Weights of a small audio frame classifier.
Model: 5.23M parameters, norm groupnorm, activation celu, rnn lstm.
Training: adamw at rate 0.0018, 800 steps, batches of 64, held-out accuracy 79%.
Data: 39062 training examples, 1.3 epochs.
Rows from block 5, named by matrix and row number. Each number is 128 + 24 x the weight over its row's rms, rounded and kept within 0 to 255. All counts start at 0. After the name is the row's rms in percent of the matrix's.
# weight_hh_l0_reverse: LSTM recurrent weights, backward direction (gates i, f, g, o stacked) (model.rnn.1.rnn.weight_hh_l0_reverse, 768x192), inputs 0-63
weight_hh_l0_reverse.154 087 [156 158 134 165  94 108 118 135 103 108 137 146 149 179 129 147 123 125 138  98  92  90 108 110 119 100 134 162 171 108 119 125 126 128 142 154  89 141 119 104 129 147  90 163 162 106 154 166 140 157 154 113  98 128  97  96 165 171 114 127 170  91 149  93]
weight_hh_l0_reverse.155 100 [138 137 130 115 134 138 135 142 181 152 128 126 134 152 137 118 154 159 111 125 116 148 166 149 170  87 128  99 102 183 145 130 103 128 130 121  88 172 129 154 129 126  98 147 134 103 160 131 126 144 106  92 102  87 114 136 144 103  95 136 130 109 137 162]
weight_hh_l0_reverse.156 115 [137 113  89 154 101  93 118 151 104 155 137 133 148 139  90 141 121 123 129  71  94 141 154 124 105 111 147 107 153 137  98 125  98  71 108 166 114 169 113  94 115 164  95 123 136  98 155 120 140  90 142  97 115 101 140  80 160  87 115 104 133 141  90  99]
weight_hh_l0_reverse.157 109 [139  99 162  95 111 124 159 142  71 172  89 127 152  96 156 115 106 115 122 127 150 103 115 152 105 124 107 146 145 138 158 166 167 130 112 143 116  73 112 147 125 130 137 140 116 141 109 118 108  90  94 162 126 102 121 126 122 163 121  98 125 138 126 124]
weight_hh_l0_reverse.158 095 [168 133 101 142 101 146 125 139 141 111 116 127 187 115 135 136 117 100 126 115  84 133 147 123 124  98 131  89 144 129 118 126 116 119 138 147 146  93  86  92 126  88 156 136 117 134 106 151 106 123  90 109  87 180 124 123 183 100 138 125 147 109 134  89]
weight_hh_l0_reverse.159 111 [142 110  84 119 112 165 103  82 105 123 135 119 147  87 106 151  99 109 105 148  82 154 116 102  89 167 127 158 163 165 136 108 154 130 134 107 112 151 147  91 118 137 155 157 140 146 167 105 110 103 140 162 116  93 104  76 137 137 125 154 119 143  95 166]
weight_hh_l0_reverse.160 100 [104 119 155 164 102  72 133 133 151  78 134 100 132 146 157 128  85 134 172 143 162 152 150 151 127 134 150 100 134 115 131 129  86 121 114  94 129 166 133 135 125 126 136 129 132 103 120 113 124 131 116 114 146 116 147  81 102 120 117 167 115 112 111 112]
weight_hh_l0_reverse.161 099 [112 127 108 145 138 171 177  99 144 136  66 126 124  96  85 123 129 143 115 132 100  98 119 167 100 140 134 100 167 139 160 169 117 162 113 107 118 109 125 156 106 135 145  70 124 137 116 145 121 147 159 135 103 124 126 127 107 144 133 152 132 130 156 118]
weight_hh_l0_reverse.162 095 [134 150 129 164  98 138  88 154 167  91 112 119 160 125  99  90 120 126 137 121 110  97 124 117 134 134 163 170 118 140 108  80 108 126 104 171 139 124 148 137 135 151 122 124 111 130 131 154 115 109 129 121  98  89 101 143  95 134 112 149 127  73 163  92]
weight_hh_l0_reverse.163 103 [154 113 155 111 127  87 101 149 124 177 112 166 112 171 143 122  99 103 140 131 111  89 127 161 173  98 155 120 132 148 143 145 122 125 116 165 131 169 142 134 145 102 125  79 124  90 153 103  87 135 159 118 144 156 144 162 104  99 140 103 132 123 148  91]
weight_hh_l0_reverse.164 098 [111 107 132 190 131 164 108  70 145 100 135 125 147 125 100 146 113 166 117 152 104 122 113 118  88 128 120 104 174 122 138 150  75  96 154 178 130  87 133 115 157 169 108 145 124 130 160 107 103 129 112 112 152 134 139 148 113 109 159 116 111 107 141 129]
weight_hh_l0_reverse.165 103 [ 99 134 130 169 121 154 160 152 160  77 105 138 174 120 100 112 117 120 115 106 103 171 122 119 125 137 133 107 161 114 146 100 118 148 112 113 103 138 110 106 113 110 122  83 146 152 119 112 130 133 117 109 103 134 137 138 131 112 116 113 132  96 126  80]
weight_hh_l0_reverse.166 099 [165 141 121 171 102 166 116 101 140  83 108 144 161 133 127 126 143 140 119 174 141  87 127 102 153  95 135  68  89 157 157  95  81 126 156 147 106 151 128  87 138 128 104 113  98 160  97 143 145 115 108 108 167 116 152  94  97 147 125  90 118 125 171  94]
weight_hh_l0_reverse.167 101 [143 149 113 107 114 115 101 170 144  91 161 142 123 102 111 155 110 143 157 163 134  91 116 142 172 116 115 112 142  89 133 158 124 101 121 150 162 135 139 103 163 160 131 113 108 114 115 116 131 112 114 155 135 144 168 113  84 128 148 133 137 132 175 172]
weight_hh_l0_reverse.168 107 [114 118 117 153  93  97 108 121  98 133 139 109 177 104 149 143 128 133  94 122  90 191 147 115  92 128 118 104 121 114 143  99 130  83 151 162 186 126 157 137  92 132 120 129 100 136 143 113 146 130 171 156 155  99 122 138 156 104 165 107 106 124 140 118]
weight_hh_l0_reverse.169 101 [166 120  95 139 118 166  99 118 101 111 120 121 140 102  90 124 113 166 126 145  95 131 102 170  66 159  88 112 111 126  78 108 118 133 120 143 168 119 141 122 170 157 148 159 133 169 118 165 149 129 130 163 122 131 155 143 132 121 159 107 125 112 103 152]
weight_hh_l0_reverse.170 117 [ 97 161 102 130  97 132  89 114 125 104 141  90 110 133 138 115 111 161 111 140 128 175 105 104  94 157 113 122  70 151 150  98  97 129  93 100 121 105 139 179 134 113 141 146 134 129 159 121 130 142  94 132 177 148 154 127 144 128 135  90  79  97 148 146]
weight_hh_l0_reverse.171 096 [116 113 108 167  99 137 139 154 105 138 145 156 148 131  88  91 132 138 140 167 126  95 103 156 121  70 140 122 138 171 110 149  91 150 128 123 132 183 162 129 110 161 167 124  81  89 147 109 116 158 140 141 107 114 115 166 148 107  94 116 123 125 127 132]
weight_hh_l0_reverse.172 100 [158 139 123 123 110 160 164 137 149 148 126 158 117 172 131 120 168 126 143 143 102 143 130 122 129  85 119 114 100  95 160 130 122 129 102  93  96 103 121 108 101 113 136 105 176 103 146 109 125 120 158 100  80 151 124 154 131 155 138 125 141 136 154  89]
weight_hh_l0_reverse.173 094 [140 148 124 158 120 111 128 140 154 158 112 118  89 122 125 139 132 163 185  80 127 111 128 132 119 119 143 111 135 159 105 165 141 134 148 164 113 120 114 124 132 163 145 126 126 147 107 127  95 133 132 105  71 141 149 167  93 129  94 101 128  98 170  77]
weight_hh_l0_reverse.174 099 [168 125 113 126 113 110 113 111  83 158 140  88 119 143 116 138 113  97 104 158 133 125  96 138  83 124 137 111 138 160 119 152 141  78 119 133 161 129 106 126 119 142 107 140 152 113 113 110 170 172 115  89 140 100 116 124 132 104 158 109 135 160 115  96]
weight_hh_l0_reverse.175 100 [140 121 123 133 159 168  91 126 125 162 104 125  97 115 108 111 111 154 128 127  96 124 190 134 137 103 122  86 100 151  96 147 130 148 132  98 121 134 100 187 131 140 133  97 120 100 104 150 120 103  88 164 155 104 146 159 173 152 135 165  94 148 100 164]
weight_hh_l0_reverse.176 111 [117  76  71 180 108 151 100  82 117 147 102 141 126 110 130 109  98 147 108 129 117 158  83 123 105  96 133 113 147 154 115 144  74 139 141 117 104 143 151 123 138 126  74 170 117 140 152 142 148  98 142 153 140  91 107 133 124 125 137 122 137  84 138 150]
weight_hh_l0_reverse.177 106 [112 153 112 163 151 103 148  84 123 138 115 143 165 180 139 121 142 137 138 118  93 118 168  96 158 137 109 136 114 137  98 114 133 133 157 150  83  83 137 106 137 115 131 117 120 139 147 126 146 123 145 171  82 121  81 156 148  92 146 125 108  86 137 166]
weight_hh_l0_reverse.178 094 [120 139 130 113 128 133 160  92 147 165 142 103 100 141 148 125 122 109 143 102 129 134 154 163 129 133 104 120 119 115  93 139 145 127 163 148 141 100 165  83 150 130 131 113 122 110 108 128  95 164 123 122 101 134 128  98 143 135 124 170 150 117 158  70]
weight_hh_l0_reverse.179 084 [102 123 167 128 112 114 129  81  72 160  96 124 103 124 109 157 108 133 135 132 151 111  77 148 115 104 162 121  83  96 147 170 176 120 124 143 114 125 155 100 111 117 146 158 123  82 142  86 137 111 125 128 168 129 146 148 148 142 177 120 106 160 105 134]
weight_hh_l0_reverse.180 100 [127 129 151  98 133 108 126 111 126 145 158 130 146 175 129 162 110  93 132 162 176 167 120 120 106  78 124 150 152 160  95 139 159 153 143 151 149 145 155 127 103 163 149  86 119 134 131 137 119 116 131 136 125 138 156 120 163 152 138  97 135 132 157  96]
weight_hh_l0_reverse.181 091 [166 107 167 143 146 100 114 148 114 106 135 125 133 175 113 124 126 114 127 115 144 124 128 126 127 105  89 147 133 142 106 107  96 147 144 165 103  96 164 162  99  99 106  72 129 137 115 181 166 116 150 129  80 162 105 179 121 116 133 132 106 115 157 120]
weight_hh_l0_reverse.182 096 [120 149 131 173 138 143 111 134 149 139 101 134 118 123 104 141 139 108 160 123 135 148 160 145 116  98  82 113 179 132  96  99 157 123 140 133 148 131 131 125 153  93 148 155 158  96 153 119 141 161 111 112 126 135  93 112 112  92 110 109 141 156 153  92]
weight_hh_l0_reverse.183 095 [125 151 113 138 128 159 175 115 112 174 155 134 131 117  98 125  94 104 112 133 153 135 115 108 139 114 132 103 123 171 135 153 169 122 156 180 109  82 171 104  94 163 112 115 159 141 137 147 113 166 110 144 140  83 130 105 128 135 144 137 121  99 139 100]
weight_hh_l0_reverse.184 105 [ 83 106 173 120 148 138 132 153 175 140 153 169 135 122 112 138 112 116 141 143 114  98  80 147 128 164 147  89 134 124 123 137 114 160 152 115 107 148  94 115 162 146  95  92 152 177  76 157 152 130 133  84 124 123 146  78 160 106 124 109 163 150 147 106]
weight_hh_l0_reverse.185 099 [173 148  94  94 100 126 155 105 122 140 140 133  99 102 138 167 138 125 116 109 104 117 103  98 170 130 100 127 154  97 137 150 131 119 136 126 121 151 166 105 179 100 151 166 136 101 123 152 128  67 153 165 127 140 105  89  82 145 108 150 104  94 156 135]
weight_hh_l0_reverse.186 094 [100 103 167  90 104  97  82 127 173 170 154 125  90 110 154  90 103 126 140  90 118 100 120  99 162  98 143  85 138 160 123 140  90 124  98 128 104 113 122  91 167 135 185  96 115 165 140 130 148 165 161 157 159 153 147 140  88 154 112 151 128 162 161 154]
weight_hh_l0_reverse.187 098 [130 145  95 169 154 138 107 131 165 135 122 120 136 164 128  91 142 162 118 120  97 124 141 113 109 152 138 175 137 115 134  82 121  86 169 149 116 149 148 132 149 157 162 113 143  69 112 124 149  88 117 109 118 118 104 130 167  98 129  96 168 167 176 114]
weight_hh_l0_reverse.188 118 [112 121 136  82 119 163 150 134 106 125 136 167 109 145 121 144 133 124 162 179 112 115 111  89 172 171 118 137  76 123 120 142 147 158 132  68 102 149 119 146 149 123 188 147 146 169 130 157 136 144 157 122 130 127 133 163 139 140 131  96 134 160 169 150]
weight_hh_l0_reverse.189 098 [114  82 125 142 148 157 105 151 167 116 124 104 136 145 153 139 124 148 157 116 111 141 144 166 112 130 166  92 160 190 126 149 133 150 177 145 143 133 160 122 155 145 152  98 115 127  89 112 152 114 156  91 124 115  83 105  73 121 136 133 118 130 115 103]
weight_hh_l0_reverse.190 103 [123 113 126 111 102 155 110 104 162 137 143  98 116 172 156 156 133 150 118 170 126  83 102 137 106 141  96 103 123 170 126 165  93 118 142 108 141 119 156 182 126 107 151  95 139 127  94 164 115 170 113  88  60 129 115 120 148 110 156 156 145 142  94 110]
weight_hh_l0_reverse.191 121 [179 105 156  84 162 128 113 126 158 120 136 159 112 144 154 100 106  93 112 107 157 134 166 123 130 108 123 111 136 123 139 148 107 128 100 161 110 142 139 159 120 163  92  98 136 136 114  71 129 117 128 137  95 139 160 112 128 108 146 134 152 106 160 143]
weight_hh_l0_reverse.192 106 [132 111 128 106 111 129 136 133  97 156 102 154 134 137 132 134 134 100 159 160 101  86  98  87 128 119 122 155 108 126 165 131 114 151 134  91 156  94 139 132 123  91 182  72 107 137 101 131 149 113 113 140 155 106 172 127 143 168 109 134 113 140 161 134]
weight_hh_l0_reverse.193 095 [118 158 142 110 121 131  75 118 111 160 158 113 110  96 143 159 120 109 132 123 136 117 102 146 156 125 136  89 154 121 154 103 124 140 146 127 103 110 136 129 101 107 101 136 144 110 147 123 143 109 107 105 169 131  93 124 156  95 100 140 133 104 112 180]
weight_hh_l0_reverse.194 100 [155 164 149 146 104 177 114  68 154 101 130 127 157  96 115 168  66 122  95 112 115 126 142 151 163  96 153 156 127 126 131 108 110 129  99 119 105 127  99 101 125 119 113  90  96 149 118 149 130 119 137 114 114  82 133 101 111 147 105 133 112 121 104 123]
weight_hh_l0_reverse.195 093 [155 136 107 144 164 103 116 147 116 113 134 133 150 153 169 143 106 104 165 150 122  77 123 110 149 133 153 118 114 130 115 142 113 174 160 120 147 127  87 161 114 123 135 101 151 106 117 152  83  89  89 111 101 117 157 127 172 136 170 119 125 127  99 142]
weight_hh_l0_reverse.196 091 [135 105  88 148 146 152 137 124 129 105 150 131 126 154 102 162 100 136  80 145 150 162 154 106 176 114  94 102 103 164 109 160 129 132 111 128 127 129 140 177 131 138 133 143 141 104 134 159 133 146 119 141 144 150 110 140 152 152 136 159 108  99 107  88]
weight_hh_l0_reverse.197 107 [145 117 125 141 133 122 139 106 151 100  87 142 168 163 106 164 107 138  99 101 146 163 158 142 116 134 142 127 174 173 124 144  76  96 134 140 112 115 162 113  94 113 101  83 130 135 120 119 144 168 139 103 105 145  87 117  79 110  93 156 107 131 140 103]
weight_hh_l0_reverse.198 090 [141 143  96 174 141 176 110 130 159 117 155 135 149 149 158 170 135 118 107  82 117 147 163  95 111  97 124  90 163 151 146 138 136 100 164 102 134  85 153 133 152 117 125  93 145 172 120 109 126 116 107 113 144 117 137 116 174 117 151 107 147  96  99  84]
weight_hh_l0_reverse.199 106 [147 107 117 134 105 100  82 125 119  86 153 104 149 116  93 155 101 174 142 149  89 106 138 135 113 126 160  91 155 128 140 107 143 104 162 153 133 159 174 125 143 157 146 100 124 150 159 109 123  83 150 123 136 131 115 129  92 130 148 128  89 131 102 148]
weight_hh_l0_reverse.200 105 [130 103 104 168 103 105 128 116 139 113 129 113 167 144 113 107 101 162  92 117  94 150 125 154 115  90 148 127 140 152  97 147 150 114 153 191 130 167 165 123 134 135  77 152 134 129 153 104 136 108 128 137 136  84 130 129 144 128 125 144  91  87 118 100]
weight_hh_l0_reverse.201 114 [177 147 100 113 138 146 124  85 131 117 152 133 154 100 147 142 116  91 110 131 114 176 168 114 114 135  90  93 143 125  87 125  88 100 122 150 144 105 161 123 114 131  91 152 139 111 161 135 153 131 113 123 109  93 160 155 140 112 179 105 140 122 150 104]
weight_hh_l0_reverse.202 105 [138 160  80 153 124 160  96  77 161 146 133  98 175  83 119 104 146  97 113 136 129 168 126  69  93 161 120 112 115 126 142 109 107  92 147 117 143 136 135 155 106 111 102 127 133 140 147 118 135 119 111 168 110 154 127 111 113 103 151 119 145 150 141 109]
weight_hh_l0_reverse.203 091 [110 140  99 161 103 152 150 129 141  92 108 167 135 112 149 109 136 142 128 110 135 163 147 123 100 174 112 119 174 116 125 102  88 110 136  83 147 149 171  98 137 154 115  95 118 148 169 169 118 134 106 129 113 105 123 152 147  96 137 126 120 139 116  91]