config = dict(
    model='audio frame classifier',
    dataset='synthesized solo parts of chorales (CocoChorales)',
    train_examples=39062,
    gain_aug_db=6,
    time_shift_ms=100,
    input='waveform_16khz',
    num_classes=73,
    output_stride=2,
    arch='crnn',
    norm='groupnorm',
    activation='celu',
    weight_standardization=False,
    depths=[1, 2, 1],
    kernel_size=3,
    wave_channels=64,
    wave_strides=[10, 4, 4],
    widths=[96, 112, 144],
    rnn_width=192,
    rnn='lstm',
    bidirectional=True,
    rnn_residual=False,
    rnn_layers=6,
    label_smoothing=0.05,
    optimizer='adamw',
    lr=0.0018,
    beta1=0.9,
    beta2=0.999,
    eps=1e-08,
    steps=800,
    batch_size=64,
    epochs=1.3,
    lr_schedule='step',
    warmup_steps=20,
    weight_decay=0.3,
)
Rows from block 4, named by matrix and row number. Each number is 500 + 50 x the weight over its row's rms, rounded and kept within 0 to 999. All counts start at 0. Numbers have three digits each. After the name is the row's rms in percent of the matrix's.
# weight_hh_l0_reverse: LSTM recurrent weights, backward direction (gates i, f, g, o stacked) (model.rnn.0.rnn.weight_hh_l0_reverse, 768x192), inputs 96-191
weight_hh_l0_reverse.408 085:589461453474505530509556467603506520527522406513512488451482505562448451465531519496450523550497460476404571539490593567530583435474495449449497522491531384421482475490548400499380406423459588430555524523445542387469439519534560464494453483509497419558556569434501459506485487438527443545
weight_hh_l0_reverse.409 086:507493449471584559568545538475537491551586465474543521439568466442513476482445445555440535556405575522467569479453542418472511478549498556579566498556523499451502420453525417568454521577504422511539534420563455575490490515532518447401537494535496478487525462527510528507475515608477470447
weight_hh_l0_reverse.410 082:512434506481500516556562555554428556477514473446463484559489497492489465564425563393497506428447486417482449421513579444433474509505528532490559535584540503466516538471605447503508475473424471552512529494489446451433492474465392553395471522488562464512470537459531543476509518558544480471
weight_hh_l0_reverse.411 096:555443501563504452439544438501487546481479534431418503554602529538509550447514480457525501557506482426452439456503468528435489519563545463582418438521560448533507449459440508425449464441422527520455547561519440470490488463528591518450436515471422479451496552495555558531448443497537443523
weight_hh_l0_reverse.412 092:503419546569558535514449550436569474508545510459526511468484565493549579594558476535436502484587499485566437446504478467442528489426445411417418448526521479563448416491487523509495526515484535477543417509451484438461583465417525461508446572470560523420547602558425574523564559467480453444
weight_hh_l0_reverse.413 093:469433465427470561497425428437540475517526514458458446517477483470436476546533486483562547555517610522527553447470553525568500419476520547530551479483426490516517425603478573557447547467555524491518471549556434483532468572433406514499523460509463487501519527452393561524627476475553514439
weight_hh_l0_reverse.414 096:607541535478505524543593546416486604436506540458403493493431533519490512437480514466483540516557472514532514474435530461549560544508520615579479520544498437560525522481484516502566542487440429439491546424508508541474402468503561424516438547559445497476559447523486430482507440408526519638
weight_hh_l0_reverse.415 093:562419544550495543499480494506508600575504477470535555545514433476521507561428470475541425420564529490448477469407492567466506596451531428523399527464449494449445515401493516475544456504563452504493398486428386586538506412551522544501498464492609497447574455519518411512522548454449509589
weight_hh_l0_reverse.416 100:467429486461630483618529566492574500448562599437514505409488505491484482519455549533460567484591572518444528546507435557542539553505482466559564461428533579529450491454436551564463571555430453451586486564528454573509501522489434580440543469554561500490535533521437456535567505477554491435
weight_hh_l0_reverse.417 087:484561494524553433549476519529492500503434502484549438559488480572535581451541521527547522485464461511441452543471487484487440460484425457447445439539437444588542535457421574515462424576450567446471595537480470548501513514457535420546580474587571536587522497437563545516487465577450475513
weight_hh_l0_reverse.418 085:419539448527542495569462540442452463570513430544543543521520526472549432437520553556557527614499513487464396513495471578448517506445442432463550430513477486516533509458506480533476520538454566528555501490579478460406440498546575462547464546492534463411474542523547496492507482475528523481
weight_hh_l0_reverse.419 103:480476559528547513621481557598600572532421523489426432455418501483582483531544490478480526454580512479506510573474462543518452434515546561488512529532472442478467528400542571567498579445554443526565538467523492476545607498482475453443499506479535508527492597479449599555472562565501603427
weight_hh_l0_reverse.420 097:539544512555567569495459591448449511529570589554517486476442455504446531470561566452545582494576513489510592498484475538455534541413528572501555479512529432543486411405561525555519496571409452489542607569461516518448432461558452471509483455551556553452543569435462514440446562456461467465
weight_hh_l0_reverse.421 093:439581533547533473467473448562537444450479444555471422503504588540407433560487577531514477487434537575549549419419499442486508530489547455454444531458528458493460548448501481530559550528465451432452443509500454478491538519577430437510495505557524552554533519484492576482468454503554432504
weight_hh_l0_reverse.422 093:424484455459436468497569522520485498504560476417487534430547407510462563577546568500586503549462582476470572529405586469561505467515543541449574545529561533555492495513500487521582502531434525483474398532482458466541553442530473437607439479527435516548550556506473466492409390409496481591
weight_hh_l0_reverse.423 090:416477522515419589453497562564550573439485573510505430473556501417529445446544543478535540437432526450544517548422553470436549500515506505490416562461554501559460418601446491497437475537472455509514448566499442423520499546573553446419511553528580437552468435513419561436538465590544537486
weight_hh_l0_reverse.424 090:463575538461572534476455495510610551575495425564532477535521472505448448478539449559505563493505555480549524509465430495479595541511497533497429502544405524498468485580521501524516499555461595558548495573525467412502505492599441472519445490528593489562564529429475523574430516590546506468
weight_hh_l0_reverse.425 090:467453556458428452412548453450457502492424423552497433488478453513489560430479540453509543515448517488488456480530443431526519522499459555504545526436536476487565548446498466592499517567474489561431516452490428582476510543491522611577558465542564477478553488440556470495556458578435440458
weight_hh_l0_reverse.426 091:400411521561441423509407506573467533505564589416558487447527530479516498469567461448539471462557436589514451482465443425444586494525549466553561548430572486545433552578406492560500445529416557424479514455569553521493479475438441495539435448454487465543509488550496479536495415445494542453
weight_hh_l0_reverse.427 096:550465469540543508515440454508564537445481508534514519432449417460493580486426531503556421536478550497455569514453450482539515493536493483425459510554417451542473580493476528513559448531573478580520541461458401570433487475456584484454524545456506468554480578461520584413548608434438502452
weight_hh_l0_reverse.428 101:447480548466539579591478514509532542436552488443420565523566544507582463434486553463548527438580461552430562482554469564545490521466389538454542543480456483544471551518558493599466470546426519534477476479394442440495533548446462484383468464451547535475471520558592518563586507565498510380
weight_hh_l0_reverse.429 087:613506568516497507501519523539477562526520507448555501413474488455522516569478526429424491456595573535559517434482581530501527495499549511514526417577449443515549572582466499591531452478431527523534404546444445494515540446454474395525463461476565543434566559473523461586519468490559431549
weight_hh_l0_reverse.430 089:530563546495503455417456534453503524553494516407497514467511449539449559539516435549443541516544548540418495489601557575433589438498513448480551480408429495462529569523522492569561431491447462504507473542557433481474509564425489497510541542552493480522460543536495482444444420510492458487
weight_hh_l0_reverse.431 104:565490488490431531425465470459449439488495491413480547508626532503548513564517453486472509516458461571515514512511515550610570439583536525502524558542489469525557557598485536459550512532459573485567460433501412571566494465489412570525558513510413396518469549530509569517471420476545520599
weight_hh_l0_reverse.432 098:512480456566475510586533441478436541578469457472537498456460538550479431466501445425454525518447544526471482430540546565475444556559464470510463466478426570495525481438534456509488494411472517510567430566644486450485456459565497510467530477459570495492502572500443395576524421599457581404
weight_hh_l0_reverse.433 089:464536497440565499444511569465485461468565527557601502547419443418544557588559593558532463572498479448522587544512415565455553454551473466535416484425456486534521535554428481542473482539459544456485573557469446549580544503575467518536534491534457412553549420553526439573499567458580513480
weight_hh_l0_reverse.434 100:507481463480454464450462499496523384583496437531538501466521405565569521346490454481551447468575543453499513496497550524568528525471479588521434516542477535494526471410490462537454489555540568538456543456575487494490418568443571505569431532482435560488554554399543552399548531441558466465
weight_hh_l0_reverse.435 095:523560474535521572564533517477533474506420455583539465578552590542522489547473580484536448535498442455572580421506576498502554531450461455476484520474471554604515487564489602430447484554421552565581445500553498538602429504501452384535495440508553578458489565535549432444375548446564584398
weight_hh_l0_reverse.436 098:456499443554501449472495493499514430515453533572580485543450501581534405476598522394478462444551481434537501425529511499590491571473474458510525530516483463546415515480474469540578568500589452449439554439536482507571525572516428516521548493407498469522437510434482460598528409522512535505
weight_hh_l0_reverse.437 098:518504566474576481553509537533435544557434552515501533537487574435496454519457560477428590527506504485456592550524424524446487513415532452510423543478549512467423509472514526446395577480464502425525541515447565577415516484455599459527503551491509491531546500442521514461534548474549418501
weight_hh_l0_reverse.438 091:582504577562533429469480518457483432416432559516530390427527501519552509481491537548466476444452492537542383514565539562491524541444567555467468488499480497523568453526475496514516486506474469466444571442479512519551544442460463434418470533441528614522563499521434435460596470452486496430
weight_hh_l0_reverse.439 099:504553367513504536527490520424569539405543544478485456450508476495568585465493494477501523524494427499537424513483533472534540571439515499490557507491453456644456436425532591518433457521485428513483569581450518509466457550540528463571463544594490452451573468516549486421500457429578523422
weight_hh_l0_reverse.440 099:499549571508494550555517569509494524524424428441498521457453532523544546535502421557440475595503530552501453512561456469448453531576407524544532605541475535454442537578397493571551447534522437515483494472492476502471419451444440468488512542514524520414457517492436590504555478545471489408
weight_hh_l0_reverse.441 090:529505508555548580487531490464437440578551476534558504579498474519533445433504556583518461573490488454503491534583528480433518533435446471514503559432464536539539420440576451436448502572394572490556537512570573483521522434440457477561491431561417442504447447523473509475466468453428545454
weight_hh_l0_reverse.442 103:511449397487529430441555492497546469491602476419447571481528456551563505567423582554554423417484400526514588556597470504408483502478501433471502440409506463541527577472628466530540559467436416566537480506530503584558435551434582532459466433495429437476486537475469556473503437461537524494
weight_hh_l0_reverse.443 096:490510528523563461499514559461526439546546501451499550523537519602459444527539540527529510439560577461457484491499513515416485464531450434446473504448565532469552510448521456458504481562475436437503560501435453420533528439546422424482411422527519557552528589471539488584565488475512467458
weight_hh_l0_reverse.444 104:530447432506597438564561494541522570547428506553404430586482516602494555423522494459544464468600501517431555545567504548538505543486465548570455511534466475517522531463430588490484482482452426497529579518483492519514441426552553542450562490492505581474552472510450556424502467473487564509
weight_hh_l0_reverse.445 096:572436567488480571506429497483462586565624565464571443540466545493576432484398553569458539438561438436408517528586432514419513495391522565542529491506486418536558461475572425542508477526518473517561469505474525525417586563418516456414436461481523501482467492552475523479587545448481495598
weight_hh_l0_reverse.446 095:417496446515546536483479497546480547491434530536536488576417540574460491554515478517515579426527526560546561553523524482538515411527577426439520435483470548524462484511485512566465536443464521564469538508500464440445571575441408397445539560526475528516472544548482571540525450457473473416
weight_hh_l0_reverse.447 091:581548554479564501424632435490508482487479525431472485424523512527502502469495577467543424405591509461460471519532490543532462534434468573481484519395427542519536490488468461521588562481421470441555543505463437472576433499469526563535537424531481464485584426486540438526496427503476419485
weight_hh_l0_reverse.448 099:505569457533542452428534427534563526551503454544483533560463526497527557429434536501479431461535417459573423505453463457572489425465592547430424420514447511564566454525532469515467501553455469465455463511576522507589441439429588497604560484470420530501521427524520462405533531408584522546
weight_hh_l0_reverse.449 100:575553471529532497590522435530499491510495569444454523570535506493565563447583457476482554535452557495416460527467452572577513504589471448573457447521414480399490525418470458504527529542576496537408491454559403555467512546500573583403477475553450469465461463436510514466521516460422518535
weight_hh_l0_reverse.450 087:453483461552458573549529552407574507482485566408467515445427531467474453426590477417533440553395482531589402583448468551478480561486493548439471525527510478429463484544555438521433526572594455489445531577438554578566587568531486579525469542473598546533436580554539508476475512511423499442
weight_hh_l0_reverse.451 091:457509468590537437452518539543520544567439573503486499568516471518472547544514530475465529462462431530430440516494475454539539443548543462592503440555477464607567475570537512463517454546509486491445462526455513480427438441557441444413475453441579432525505539553561512528445569542443510510
weight_hh_l0_reverse.452 101:507435496504544562554429456472447481496580470529433440419542557427475479594418533529577444571459460536431529575467448501458476499520503549500494465451523518531560553522476486497498473467552546457606488480495559507554600554541462577446481518429500414458512473522543466472556557508476462505
weight_hh_l0_reverse.453 091:470526557547499582426453429585499421554449566566436522560531406580507527454445538550517499517502381509481556496451505522499547491408511482455470438485431578545529432583504442411461534508556554438429456462600461463596507434563447577530499564433540511471506419474407427474436456445552477551
weight_hh_l0_reverse.454 090:475590487590489558536577511543486495468544460494483480467472505535433541533380522516499463509524419512523452545589460412580536518533497434533506449558512531478431569420567587465538484502494521543477571542415485498528484473506562489576491448516428541548469578469522401525429564474558412424
weight_hh_l0_reverse.455 092:538491468513461502559529558436435551522470548389444516427496567535467478436511479520586424511465444507489505488470437486472526500592537579590521577534535478544530453598490582569533545433505425425571590535471491517549456506475430450516487568475465535468437443589479488454510520512535436488
weight_hh_l0_reverse.456 097:537564472580429551534500492561483543517508496517415481456429421555434452497415583560516509582439503499551475485495406413546471516480473480496428515538455533581430480588482509523508543546549537445553514468447555460420421583514578541485541524450511503463468563543513593539543578519561557506
weight_hh_l0_reverse.457 086:542479468515454477429516496438575480444440471512481544579461513537458412448422412554500503589480438522486419440504414474484462514590534526454594568485525440468536434423446608456521437471526566436431475435519457513465484464442522514469467575504485463460546396500567447453409426491570560506
weight_hh_l0_reverse.458 096:560569555431416434373433404533464474504441459421451488480453518562533460437474525431478487497500440547521525604509518546541478515448569539537499530463520567552491499457529506507590434490586471501472467454487446481544496461452554546396507573533541417416552544461537604564426555527497500538
weight_hh_l0_reverse.459 095:439488470509573533539536439538516498559413485471526475518544447462445405469469521478527512547514571562507532425560433543562583458499501561478567469563490415484392581635443408443507390487576531553437496421550447432483457494569456443468452450556452497460437543442530487546509516537532498475
weight_hh_l0_reverse.460 087:572443495479467534460438488471462438498475479426546520489555479456533524442543423452545582519457509569533479440527418471460619457549548537530429485463412569421563575539537507543562546469517537562488468489463478540529541501529579568431453466521405470523480507468461541528523435484497531463
weight_hh_l0_reverse.461 093:499484470555545451577579432482448497578416478504563528489420577522484398466493572485502554483538512524520542493548517505558496506515524528556571447559531467455529462428506559546560443482534446571433458446596510491453528517581474396478568495480465570438571524550488564434418516541534468410
weight_hh_l0_reverse.462 089:442537474453537425470490495552554538547582471435428499497566559462453554519528532493439527476489485507517425565450502490564516564547523506470517492431469418533557552420465557535539532539533531557499509458548460479573474466518486597524548504543514484474472417548554484472451551421441445418
weight_hh_l0_reverse.463 091:583547442418446563455422437548591539463436436526491551521506503380468429512544472511500422540459559563466561569421432566512523572462540449489470456558470484427454483472510499441457485480468431492447554496472480554566563436531429443538467477468563464523479527504430501566497488575519441502
weight_hh_l0_reverse.464 100:591572532513562519570455540531543440492508476451510568423485530563431456496514456476534546489431556446498593526535396452415494485466503591456499542438542544482507523473523509543562545544414548429599588549508492472536555506442560503461453557608513478595526474474469548456438555410547557573
weight_hh_l0_reverse.465 094:556536455447538465516513438516495505557476574555430549466514564494407462541555550519489459530516473453495472514419559565479448484434437484434506536491483555479450558614553576455514539457402568540546465442530566459461512598491450574549540488511508464491526492462547454555482390552543455542
weight_hh_l0_reverse.466 091:493510521543544560503517519493476558537410472468452424449559448487569555482472413530413531513420492488545410503496523446431553450555479477476415455551477564444418459571523541476562545486534455584520509521525524485433432445535555521540499539453529463516593506468426546438436521540444454543
weight_hh_l0_reverse.467 088:482427498459541499509510445535471418571459534516474601539513544536503587412439460538405450574527515532550442531508493415394538526410515585428474525421508462523556592467507621464523552443497581465521545531437544439561548544501553542457505514587553566475543543479512514438488582508464562420
weight_hh_l0_reverse.468 096:391503581474415478520570500455532467523498562427555420456475539408447479511600471506573531442445501525567400543419500487501483515540453460468475453555465497428484447545570386459522576510596516609477463486506456500506497402474461499507595518431553459536427467498459497544447426551549554571
weight_hh_l0_reverse.469 094:492438543565491461490486593450547458449505553465478557526593546555437515514477523432617443529515431468556505552518456448517542437540474521567532461541482570468532557573508471542475574453572447542577404488469521609497451497455503407472487579468506479510550482567436487494492554449422441435